{"arch": "convnext", "model": "audio frame classifier", "dataset": "synthesized solo parts of chorales (CocoChorales)", "train_examples": 39062, "gain_aug_db": 6, "n_mels": 80, "hop_length": 160, "input": "mfcc", "spec_augment": false, "win_length": 400, "num_classes": 73, "output_stride": 2, "norm": "rmsnorm", "hidden_act": "gelu", "mlp_ratio": 4, "layer_scale_init": 1.0, "dropout": 0.1, "inner_norm": false, "subsampling": 2, "layers": 6, "width": 384, "kernel_size": 7, "init": "orthogonal", "residual_init": "scaled_by_depth", "optimizer": "soap", "beta2": 0.95, "learning_rate": 0.0027, "beta1": 0.95, "shampoo_beta": 0.95, "eps": 1e-08, "precondition_frequency": 20, "max_precond_dim": 1024, "one_sided": false, "adamw_lr_other_params": 0.0014, "max_steps": 33900, "batch_size": 128, "epochs": 111.1, "lr_schedule": "cosine", "final_lr_fraction": 0.05, "warmup_steps": 1010, "weight_decay": 0.01, "adamw_weight_decay_other_params": 0.01}
Rows from block 3 of a small audio frame classifier, named by matrix and row number. Rows with one number belong to one neuron. Each number is 128 + 32 x the weight over its row's rms, rounded and kept within 0 to 255. All counts start at 0. Numbers have three digits each. After the name is the row's rms in percent of the matrix's.
After each neuron's rows are labels from the 100 clips, of 14976, where the neuron reaches its highest value: "responds to" is what is common among them; "peak on" is the class under the peak. Only what is clearly more common there than usual is listed. The data: synthesized solo parts of chorales (CocoChorales).
# fc1: MLP up (model.blocks.3.mlp.fc1.weight, 1536x384), inputs 256-383
# fc2: MLP down (model.blocks.3.mlp.fc2.weight, 384x1536, transposed), outputs 256-383

fc1.308 109:151125144137112148134119100127126170100119158121108124132112123119076157159136097181093111115094160108184125165125109100087103096109154131115121166066087084186170166190097108119116149146149093115059200196167081057132130108146169155124159153168143161135122138077132088149086144138133103208127147148125060135093150106104147132131063156128159034172104176127137117057163162142153096139069
fc2.308 102:160099141160117129141146118163166162106116113114087070121133062122140155123084148104159103101140144119138099072099122121160113148141089106124127076133116041200079163151146089172136205145122140126099095093101166110122103188110104166130168169109159077094113143102133148117087150168100080132186096127130085160147091137208155110143142159117035145147114184100091102149105156117121116114146
responds to: note C5; note A#4; note A#3
peak on: C5

fc1.52 111:151149088083137166157123119139110093122131145068108155142144141161122144109123079107115189144169122134153150069135205108128146168160135101135153122136104090174179154130190117134015124155145132159121168106075193121120159144176127109143161148131133114071140094074126134111138154064112161104114089114175067084127107092137118138110147119136153194174059183186145119147088138122108128094085
fc2.52 106:090098167159140128141113154082141115130107181042100098133203122076129084107120102178084099151074175135184112151161134151147103039168066129124071193173169107123092114142104123094159085067175139147089127156149103129129183112107107134155147106144122170098168117139144145083142146097139146092091122051127135153098124093223172149143106120110148164128145080127120127096080197133091192131123
responds to: note A#5; note G3; note G#5; trumpet
peak on: A#5; G3

fc1.725 101:159133121170208135098167131160129135092125091093118198136126181135059116079104075102110137099124120129099112181185131158114127135108147081125102139179116131160129094104094100138116144105129086102144102142113157129143154087139180084117123153102081147152112173108187145112146129048141165118124110116161168137107169131100136156157192098117093146179105094168131126095140145145142142065140
fc2.725 095:116075146126158124113141167139158107129109188165117151113098092134118076136170079125126096117052160120139155107155095110148125143192089106108140136154120091146120110165147103169176078147134090080118138131150138098162115141079098105133066132105121115077067152137096179083153163056101172112109142123104158069126116087147130221135178072146124115102107138191099140046096093170088108173099
responds to: note C5; note D5; note A#4; oboe
peak on: C5

fc1.444 106:117155130140082119120152110162108132143129057126173129133160143134162114182164114140108176136173062129110130144086166105141070181159125117040132190148124097117099092130181108126205115166149143098175095160062162093144137078118086167181067127070111140165121123124114138087126073073109159108128141114107149176105085141145047139117129096144116168095097172165149160112123112149079095096149
fc2.444 114:162125167112142084099124101076096112082115096196129121181132114082146086131134121127165090165146108179141121172123105175139159168077086131214047146116080073146137098097193150139151135121099158171147096074167088164151169109114131133120125159145143092108149159139109070129131091120087132137098137155201116100137114141015153171090106098156177111150170161164159129153142225093161100129086
responds to: note G#5
peak on: silence

fc1.698 107:119138122116130155161088116121083174087119149183110085108167121127133137080109124104193116094166112185132111121095158091175137131062116118147158107176093125119174160174137164139150142145140154119155146130112091137136163127115162059174104112176147166089125078105152103100081127135149172109112099122112124158107073077112101095177118103156202109148135128135163113116110132150161074117144
fc2.698 104:205119112127161137153132164131094150170096117098140184114123168071126184181115143094123111080115163227137159131174112085090132062120088145116120136123109065120156151145077119096109165107186121155141147107128155107142132114122177084064098154174149091153171121130150156145141105185087144094125121123108136121151078142154120137135078119154111123218158095131176130140101148113098149094107
responds to: tuba; note A#4
peak on: silence

fc1.24 110:130097181164132112174146134155141105107152124113146182132122128123170142068172128106127123118113125118119109122172150188135151172088129094127152201112108121195122076108077120140075123078137089099128169134086146159176107102158134089151102115136127155154126136139187115150090188102129142108093166158168132159128073175124166058235162116133162112144111142154143149117082108080092075156105
fc2.24 108:111134100114164149120126165057121068091110181150122097060177103159091111096115101089092115102116115121120077073075118121145102120174153150079091159109163219106123127133107120205115113178153117094130142178111148139139198132163132083169099112171119151141118127162136133121113139078069147088087102158063143184071084085189156154131146107104143144098121113155096163091146097141129155092144
responds to: tuba; note D3; cello
peak on: D3

fc1.8 103:142133108139104166170164174071115158137143132148132154055127100067136093143082164119141161134117102096084071128153092132153133113153111119175131108000155103111120099157065172126150120120133126113128138171167144106126172102058150145136093132141159089146144141100162129187167109131138128108129176071140108082087099108204121099087067173128169100127114138142118101091134132107143154109128
fc2.8 099:133142152180128109168103118123087098126090142121140122108145069165167068168127104114148115025117161179106138097148095204120141075155109101084063178137136063116134153180159140122163114138111119148119131143075092106171104149141114077154141143092131098110159154154128111094109132117086068107176098106098090112111133116105191153141114183158108121140133192175156126139086127129139143121181
responds to: note D#4; note C#4; trombone; instrument: cello
peak on: D#4

fc1.88 099:161105168122201126163196116146154073078123078156132076090114163068125138101109128090176126068129142132088121118014156087144120148149140107116144177189126125126157196086143076105157120109133157105114126166155011142138134066141126135149127119169115139110157094105161100092164120145132162156115138123180147123122122074142128131188171125173152107099156146107117129122156055099137123091130
fc2.88 107:126163057126153108111187174115119092170114109132162157087132161172091191152193136061158057138109147109148092157188122098148149154118130152162091101175109139106223126121149125255155188119144147133086134139129111127122102126136136123167136148110086158144096121162115131112129153078058118199112054141165186115119150198006092141126130058151110137214094131203114123158142136069093173172103
responds to: note F#4; clarinet; viola
peak on: silence

fc1.3 100:108171132111114108127192086153120151108155103083090127151106161123102083165118111114100143061150071118169115097123128117149072133102166102099122126162136118172168129107145121175083100156171197151117206119166175126081174145170181156107146138156082144101168149154094128155108128090161138069111156119137160099052102074119091186081121152158126171124119111135127130022064155058096064176100
fc2.3 107:086114220127161129114125165112142129174144111082081165116116096098195015105188154128095116150101084067170096136098140137073182085076100118151068129154107111092158143148144127115157101116171182104047091107090172160129122176154134120158145097143110157112159155111097101154089108138093107098124103159123175113102118150091116168151103105121175143091164071136088087087122133145144191072073
responds to: note A#5; note G#5; note G5
peak on: A#5

fc1.600 098:033107230184174204157093094145122135109139156090161196081143117187136143155067140056111153140150127090133098112126092114123080091110116121159164106060140084139126219147086140116066137131167141097104173138151077152155159110124060129114144092183145098101160094143196111107118113118137196104123115128091139129164135078171136096091107114117130102118118110135107145131129086129148167174186
fc2.600 098:162112053154137086105120147128156107100074087088118141117092123136173111125114084092118128108157150095088159115180108080107106057121116135116157116101123084044144167132083152087121114158140097172125164153144196106093162128158153153155132185146125133140093158085169154117085103205165121167132085139157113156161161128058145072076090157116157162200054091134119149098138124103106163106114
responds to: note C5; note D5; oboe; note A#4
peak on: silence

fc1.409 102:121141103111155119132114130183091112127104120074065168137134132172142135078086043126092155100106100163140161135097161130141132151129191153119175068131127099145144137111158179114106120137141060155095157162125189106168101127129105117135115098120171166121140130115104116131104151098131159112103115141201073155138136118124124147185219099067151160152079134159127143148088147122116068139157
fc2.409 100:105153114103111140112133176055120146113144155102110184109187142107127092176169149152146093128137107141152144156085091112118137124107122103142147182140124105100152117133129092119121107088109132161092147164113117162127157157133089136147159079108133122114161128108118128100151182035160161114074108083055094169116092135113140138065150160161086180090169121135102116127082086161089163153104
responds to: note A#5; note G#5; note G5; trumpet
peak on: A#5

fc1.338 112:118194053141177172145155118180121106164066145115107153192103163186112127135128141105114148121059147116158126164157090138133037102142146178104152166070143090166163125210154195189144143153117085156158185146108089122098081160144134139148144145121130096136144155143070144130117123113115116146136162153167080140133081131141136105146103126137132165137114162087160152103141135098103147058136
fc2.338 107:131154184143151152155071055178107147157123091141083119101140099149162073240140155147176098104120091043113126159137120116121126137151084076129082122119147165168088151158209110160129148186135114092143146139136180131074064126172104145153156138057085145186091178123176177097139135152174162161179127148187118121089144104255136164097039115100135158146176172168186109145148137143134056128132
responds to: note E5; flute; note F#5; violin
peak on: E5

fc1.616 105:160127089118157147149146099182124133147092136083093143108118139158102104079091106152088132120139116151084033146145112095096137154120155145137120116134115151091121132146078102130151086091088126148119098146109154165126109114190095120109153145156132144076150125115144079063117150102121176187110160135153129116143178116093193133110091096166077127122114120122129170142127109099112122078143
fc2.616 111:182114121102154165120102090189127143159092100094097128123086121110149107103080108145106139045125063110176159105092142160198102198137092168116169111111111140149137159147088177087192110128170087120090142085140149091104118143172114182182117150155141198078168096131158148114133131092153112164113074094114116172124157112094147077157090214098184151114082105134095164123109154078155156077177
responds to: note C4; note A#3; bassoon; note D#4
peak on: C4

fc1.189 089:141159149114100186108107147119133081115224119114131163127132115145178080188086159146133169112066128129107145139114120158069141137141111067164102134129131112149121167166146134151113087102072225126120137167121183105065164170084081106161136120142116164069121134103136132151125128082118124130106179089142123132110095115148114120164145116100206053150181109164116113104042114075080131128152
fc2.189 084:140104124137095159110053124150144072117097202146133131128176129140120112113124117158141073127141122103150122099204130111176121139123136144099169115130114146132157107128207186131102130137123137112154157060093193106175202140126098035084123116136123103131148147119129144155121066052130116088125074118227127118105078150156137224115186153108191134120092085139148153132117142153146124120115
responds to: note C4; note C#4; tuba; cello
peak on: C4

fc1.522 097:091112124126179211105116145172138160143086113112092150104144206120153117117139094089155190124146077067137118114190132138094124138085121144118121140138092067092157075164170147147078138112138090121110079114160151114101117162171101155126069096089112178123134154123138131113162104150172142131111184126057121073155205144146130108126135115099123121110130150141072181103077133108100118048126
fc2.522 098:159109102140161148186207073165153173089162120084108102101142129134201182112118121153137114113082092171108106135101225105087163173113106126138195148110161126151153159130067108122141108059169135151096139115129189134142117101153131059114147117098126082098215075094144076110168130104164073145101188158140138131098079145142141092025116139145142136164090116155105221112113209112137070106080
responds to: note A#5; note G#5; flute; trumpet
peak on: A#5

fc1.314 090:115162145100122130148113129179110145175158100107100157110141110097124130118166156128147099132087177096096101123109184118223137142102115181102171075207080145132092104131155107150095129176125151125124143166162126146129166138147117134120138141124137123138130167147164142172154170114145156113098152135111148125128173115172103166192082127204159180148161175157113178140143148169102103174126
fc2.314 096:124105139139156072110081181141116118151110121173128160126158062115145121177101137168107188131062116146120106170153087152121146052134114031180144085144136112078121166121123138136088162138125108120125146078062136079154094163099064093091108084103136149131181116196195161125129131149115134134057155147115165165109164144052126181097146080150079183130122131119107122077060085122135152117137
responds to: note E5; flute; note F#5; trumpet
peak on: E5

fc1.523 111:132134086125119189091143117121149142150134171085144101139108158031123148128091143112132144156151118094145043132090119097077096094108157129069154132088095062113109145093019119083134122079201117072138200169127129130167144164132130135161121097154137099107154044070159168153158080129150149120127113075111103109071148191150154105144101098144070125157154114092101074157085091130131093106150
fc2.523 111:129161125090149116166055086079050110102108100125095085128152111189071106162096090204181107060141120090114161113135124153115135148103125217134129120115117103194107208112111154131124191158107158141112104172168232145186149136164144144116144148158170175115164121132134126109144136083164186152115123126133135116106069128140160148126084124114180151137112138147090182143146088083138135138143
responds to: note C4; bassoon; note A#3; note B3
peak on: C4

fc1.115 104:108120122162126139162141178213152162162195127091149159133086112138045144111088105181185097130068060093115101123157116177120152176091131141185073153145101157153092103115083094099131095133159132143132146215192104097118151120111171163141109119144094177127174115134092109160162118122118172121113126153173173110095222111114126132140152121163149168144086115066123140145092141159074129111137
fc2.115 103:139138142096145139132128144175141111139102134119123206142061104083103123113193145124081114125136144140152152090153181112123113117164147099136130098161157159093102184201104180105154134129132126168084091166172149097117103134118103142083031093098121097120187187135115110113141167127099142118066123098136173112086120121177128194186133067100133140036100152171125104158107142180120129185162
responds to: note G#5; note F#5; note F#4; note D#5
peak on: F#5; F#4

fc1.318 104:144083163119108196133114113101152181130135085176114113152115103063105117077124103126123101124181137199124136146178114141115119124110150153051111085126117148225153121136121183112164110125177135098146149118152217136099158118105122122116090125100151133150104056117115105112168095081097104111105133077171102162141108186138147109116131083148124179185117109144119081143165087198150153092119
fc2.318 111:182142133157103124106156143154127132106174137119097142209127116102077083128079119119101125125104154180172178088120113128078135083164118125139171124083101053103160058167136129131134160157137152088128139092091135142171113152115148109154076128140163113138172123110122115136143161117171087117110172167151080152111121099009130101100089091125083153101120177147147121198103211073133162129121
responds to: note D#4; viola; note E4; note D4
peak on: D#4; E4

fc1.601 111:129154099158165145165209119128136118194144131134160132104097133059106127166109132110142128142193126175107097083135135119149163130169204148151078131112114126125170124086122111108087136100143158159095151168099121118152192080166164141098119126165138108133147185152183096101144160133124180061139162118115091082116051161113132117112068091102112116127100157101210118123136184105129154156104
fc2.601 101:165132145141140171165061141113054138098115148128166106162134141167184134108122154150084091107105140128107134171149083196108104093084100123157126163087140111148135090129165104193127120154111126092089120170082150114127190157128093100146134141060120166095106090165124128170083107131109084141126130134122105128163194181156158131166082148150114161162147171147198134116123067095160103101100
responds to: note F#4; note G#4; note G4; trombone
peak on: G#4; G4

fc1.271 107:141155105107100120142125160116145115103154136122119118163160210141124107086146105182150173132130134130093176171137115076177121135175160118164107151126152149146093122163132162132117102144094149169112087073114115110127081118139193127131182098095203190148115143165141106091148141082101149086116104141140079134080068142126135183104165100149110193117128126144118150060144107137101165097065
fc2.271 102:147130115117109137085192148140122120158115082126135116109204120071137124143145086156152084088139181117117108133085124149069131100156133176141166195147138116136066189115157156118124141166110068139055108143135084157148136141139127152123110095102123177127163068097102148127117169095147096139076124092077083138117115135184133123120137089218156098171113066118129122158129094152128153112160
responds to: note D#4; clarinet; note D4; note F4
peak on: D#4

fc1.265 108:130117114120157147092154085135099112133149112098073112135132133135101117072165136133071121132103119159139126199120151081120117167100084047159086138107105146077093132148121115138126132159194097125098141115208161178098085086127091127151086139123129174139148178128139078049148179149152191104086107113115117148150087091105143132125115161172160208077126102110177099125171119141093043084171
fc2.265 108:152143127132154123119063114133174150170150111119151121130137126153092089155124170203110026144136180051120090112130130117074105145145157192155191163145165096153136140130134133170129149091120129151126162121070172130154125088108154235132100133153133145083138131135129060141081122105149109145113107104133096138169110157242132106170126080128088149162176118131165124125115108155184193189104
responds to: note G#5; note F#5; trumpet; note F5
peak on: G#5

fc1.16 103:139116189148122104091134120157135122167156059124076190154078209134138138167137104108097123137209167082065141170124144142102140144129160106134090119145100114102131112103136104111091172180137160103164130127143165153175127113131160172148132094103103145119119144148131130081128085084128157181107121088164146165065082103198135157119144127134096114127119187134161136158115132109134103065204
fc2.16 100:096110130166165125150110133168148133172156095121142116178165085164103058155144113114084105172082144110118151153079109168081177178094078103142176126123105112178100095114148131141138159201115113123124173146224135149126148113166117073128078112168160109139178142103109094085182128088147175138140130134107130134141138170123130156152087069168183102134115088125168148131151097134138075082109
responds to: note C5; horn; note A#4; oboe
peak on: C5

fc1.236 106:139119168181150117143137168194118138118178136107167100140051159123049157015065117115154147131129137091140104109088149144117136146163059111112032156144126082143141129117109158122113082154138098100110206096237129113061110124098168147084104129113129099151143061095119106124135123097152175099133159136112109151173161092102168164176152154134165164128093133081112124110111188101122159098125
fc2.236 119:112167172168202129130139157133085127053152115181146124114078147125122170098125098146133123092146118157104107133158145087134149099136146056124085116085149158135095161185101126151110153115135165072078149103121127122130105059111161154091211149142105126155061112171104131145164123116148114088087124133145158150134184123143109157151068158110111021119191141156135124217170188102103110060127
responds to: note F#4; note G#4; viola; note E4
peak on: F#4

fc1.112 107:173139089157149128120163112125107155068089146141090086177113124160134151125166109149136151141121111166200145148110119086111048118137074119152096146155098076151134067184115191117102149137075128110148130178093125145110100120158175103162125111176128172122142082134112057149128100138078137138124132120144126095149149133176132111144043132113104134111122141136116168092145144095102155058111
fc2.112 106:108138167144132153196044171131129128143101179105107099097130170114116127153125167145155106113134094059073111132116077120131109110219133086157148103109092106086128121143122130104118137122169100170138124137079146047137097167098052105169146182147105119130129170124127129092100100120173176111166139123131158133095108186213133108143092127103147181141135140165146155109107133107071165115145
responds to: note E5; flute; violin; note F#5
peak on: E5

fc1.593 112:177202125178198164150214119127126134115114159124119082177122135162085127167185134128171182126163149139157182136117103119094117097143125108157091122093085104154132123187131127096063153145132134132136101085107113066067102109138165168161103138128112112140107121173114100137116148081095073112068100118157123095172113115162111161146083064169130201166078136102134185110133173083050084110149
fc2.593 111:148098167136193166180079141146171124103127171177084125150164154099137156178133129127142117109097098072141129136168047173132119062154144113086170089133110168115071106172140086216119167110085117132142124194127149077111126165137055093112130153101119111107150220133128146098111143150129182113142106116103156150126127150190122121151081074102127163131118144205161154129123134133152119167174
responds to: note E5; violin; note F#5; note D5
peak on: E5

fc1.251 098:163129173093136074136202078110137131044115082165132148090065177170117169158107176087182117073123113137136081076149091141112104164097114098138103178140175130103150189109055124140125099119162137135133120162197081112086159130165161086114111141141120108157158146139155147115122103108097147131131115139127159153118101112206135096159134163172148094119089140110139121079181106161104154155088
fc2.251 097:124217149119138161094137155132150060125108155152166150107125125163079184111195081143131017077125108160113124080255110126142160160164128076151145155141111113122140119150144144117162167159092105102122057190105119133082158087087151084144160135132085071139147137128081159068145145150078144132121086134146121132155143075009157195117137119120091193171124132149104057141101160083144086130138
responds to: note D#4; bassoon; note G#4
peak on: silence

fc1.311 094:109148068136142159125140134126145119159142121169128116093072150133048145143073151127090091192068146143128115204118157168128151143152134069117112101126103145148192136154079078102106077153116083175100167167124140168152131139094160071143162076085188093121129162098095146116115122110122082084140176083143139130146126144137118148188114094131169084160160137126177155136123158055018189125114
fc2.311 085:174105162160102133135187104135147153116116179167113106148170107123172115104102101084162147123068148117080112101146162135069105106156139176208082128090160132177128142195165110195157158133134090154131126173095083100096138169145177177149195161140142123108116142178158125131085152166159084179160124114095149165191148144171161135118042178073108161175136166146129057130101098112089093097131
responds to: tuba; note A#3; note F3; note C4
peak on: F3

fc1.66 104:061109075093103132109143085107123165129097095076153072110098127130106137124078141092149102110146110193122098097137086117143167158136149133111139132178104113146128153073058110136169110173112163216146189096161109129088127110110144136122114118135158088145139152130069182074146141151146150043148116148129142162162123144175115122177153145085111110084181143114119103145136113091133100191092
fc2.66 100:131114157139186093132112138203109157143127163070113155091129090192109114121121086191138139113094122118100131166106136132149144143101103174220108152083140153130157104078161121158119110157153159102076123140152153088128099133089138154043148136124108151126122159183149089133132152094182148109134130123134169111109152179144102164121030126108119129131159116133126135155155072040111135144162
responds to: tuba; bassoon; note G3; note C3
peak on: C3

fc1.613 111:123133120124194154139098064155134091126182082132151177142089202142119154148082092141152102175175122117135100137134136098124091148157133131138088056102076083177089140139124068118127092148060109139145178124118182162170155147182120116117130122134070086157149168079069078142109103142110120166121107133188140134109146129122175146154075125136128110182100105110176152147119143078129168191124
fc2.613 105:140153100106127109153162106153126125182109087195102162108177085152167080197167108145093076095145116122118139145143143123137148142120117156060098139120106101215139107113185124127085078147116111166155140091091132131103119157102147140138124147141092119144106120161133140139138109117182136231149100155118181114110146152160121122097046157090154148125188140106202098124148088112153100082139
responds to: note G#5; flute; note F#5; note G5
peak on: G#5

fc1.103 103:131093113140134125120076157136168080132161128129183171093096125079179118036108171117112200125122177043101148154059175111132119156121154131137151136128148123051091179145135164126130102070129140145135150173146187120061182106122130090154058133130112118083153105127134082104091121086162141120093109135120162145156140114123084167067125106120119068114115065168161170131116080138124101143107
fc2.103 104:178111134116209129108138147167116107094149068144094133155115109128130211172104169142105154131173077117155140175135104079123124120114114047135139122144122158202119153098148107182098097122141145116106165196099108146115045093131114070175137123109092119107127153112140134125102091112127110083097116125124166149162101081173125098110157150133071178171105190152151156123103108157067099125095
responds to: note C4; cello; note A#3; note D#5
peak on: D#5; C4

fc1.693 107:121092143133146156108195104129107044197152135108140152128174235160124126112177108084054124169164166193144184166101152094131078105110154061160094153172111097150109145167129106183071116176090150105125107156157166161138137043107080130082132162124135106146125111112095124063123189097186166171142099151081098081112199117131123171145153113186129146138115133189155069101062142080141090088140
fc2.693 111:128102109146134159133161170125100079148128063098116105146155054163117145139133080155111122165144169079098144132152105127045154120131110121097099107114118107147149140071193116127171151164161156116086176108129122102102155128166135121131117105155164091077207090116114129099119105110087066093073134047150159151124136148163138101140137091073103099075158138167199120158137127169194124119119
responds to: note G#5; flute; note F#5; note G5
peak on: G#5

fc1.583 097:093113162124151160143173130131169098161183101154123127158158162101119134034126093129107126110188095119108111154190053087178114125106141109056111166166086205091134137184078146110117086107185126145149082183080188134119119125125063142127092140095135147178131135085069105138121147093162096082160127111167152159163200152154099123082162128117134137142092091127093147131131124110192140133138
fc2.583 100:166120103161060095109197082088109149121149097101116113129174092191100105135129131092137130140172124080096106081077109138088142167060115087109146122148131132143123121141188110157108155101103133106104121094090117207160153160127124113099137171133111101116158094184117073121139164055117110107132141142127126107134123130000124108119072104094047147128153161165169157200096140114164115108088
responds to: note D#4; viola; note G4; note F4
peak on: D#4

fc1.132 108:137105168163137152194070141108108120136140119085138143177117126116130130124068103170131194159140122124164148130078165106088122196199119128095168096095124139050109115143194202165080144104124101146133082152128101160135129175140135062155167141142142095133123113118150145179154106143121109120101130129140032153120133172132126132146125092120089208120072146104121125123147114109070122099102
fc2.132 107:139080147089111154168111117111123132168145090106100070124159204094103127183080117154125100139110152194096120166098157107086145089148164167146089153118108119155081170144144102138167139095105119139116128145119134151161139141092074168119114092178126137112175129104111151107150134124150118055097162125161130111151086153250136118166145109136182105200125165159157114130155130146146122149095
responds to: tuba; note G3; note G#3; note D#3
peak on: G3

fc1.515 099:143162049148151130107143140079134126208133105105107156110181136110130127172122118086090175099158110114104069131111153133151139088094090137162110069198188122126181155160168109113141132075120153078149110100130170196137078135109140124163158133108107184157127126139091099191146077132133146079178126137138186120146117072114133223097152169138128093080112180130114127158114142216171102176086
fc2.515 103:113125123154111162116168092124124138082123115051132144129166072082119071190120098121164143090133102137146133129103134167073186087118116166035135130154092100137172135111091121212108112150127136136118135042122126148064134125121102122146168134131209108148144122115124089142071115122087129121114125127123121151091195100015151122174088148112159040176118118124130103152142130165137183117175
responds to: note C4
peak on: C4

fc1.122 114:111154136152152148165132104147133190167112133147140110150105127160126164140144184133238145173121109132104130133160090167086155090165129130218148201204116081106123124080109171185122098137081149150217125127053129182185126110146193165115108164115158092127168136144102123101138119038116101113086097110128101113128111137128136128154111148127116165137189184098097164174109095128111121083154
fc2.122 127:114141180118188154131115113126117144099117100076101133147093098174091084176134092178136226134084148135160047204103157113169122148153143107204101161119147126193110100143133102083148092109097204118136175161175148143068173203145104156097136110096099113162171158076111133094142093198174096141111139154156128140085110132196137189079132082140183181097142092204140114107137152148132125138174
responds to: note F#4; clarinet; note E4; note G#4
peak on: silence

fc1.671 103:102121114156105100160118129085122160140105129099116209147117217151160129103104138138069124084110087081097125181138094071071146131121123118191114130163113106072119102105149116108158144098126097154115186136131137140132103117123152099139070108184086125104148120113075125114113132144134157125128139118118113173167138111149126126126158122157171145188119142145145114137090076120121130138138
fc2.671 100:106122129133194117111133156164127133139115106069120125139183104177145115152180134131147057134095136139128135055114113141132110155230108038104136139132110192122079208140166136116064121122154071128070125119166154140109144148111114077112052116141159123117196102109093072148124118089123175122145147112068134175135112132184119154185109152164103129154168098073128154083152115161102082078062
responds to: note D#4; note C#4; trombone; note F4
peak on: D#4

fc1.683 103:068147130106163104113034118149099139107107163113120175138127091210109161147214120159165140118118179175131100100121137110135151129158131130162105086112128089115151126153146161124138107100130140119190163145208142091130125149156141143128124122157194105096125109164083110117172069071127135145136164121140118165062165138192125200162056071114120124103140113148094185098115142140104095107154
fc2.683 095:135120134129100152106058155135082107186130076147102121098132131105123147118121151137167177151102119170111094212133134168122153045068139131158160153110114100129099118106127149158141197114145092165155074144122085096120107146093141110112115113226179109127173153143149109090123163094065104165105093103118145133186069116121141000123072120104145148128174055129178090165124112105089150135129
responds to: note E5; violin
peak on: E5

fc1.382 088:157115155163150113167099109102134091134104101099056158186148108147135076102137078195045175086165144140169129163153110088130106115125150074135180087157108121042087116102078132155157098110162089175145070185131121121104109104141105124068119110106158192086156100142106094100184165143139159150118116091167156146150171145168103070110109167171087111141117123126122161146170147154085222097093
fc2.382 088:153132191138121097080138066138111153123067144143079097118133159126159124089089097128115122080105122132092101150101099176120133081200142147077133094125160107107115125125140153153128135157108083135136118082138145106130133124144143094144162121120121133130121103092120096144059186076139081138111112123075136144059101113083123136100183197106124085191113137144106178149075168103119113047133
responds to: note D#4; clarinet
peak on: D#4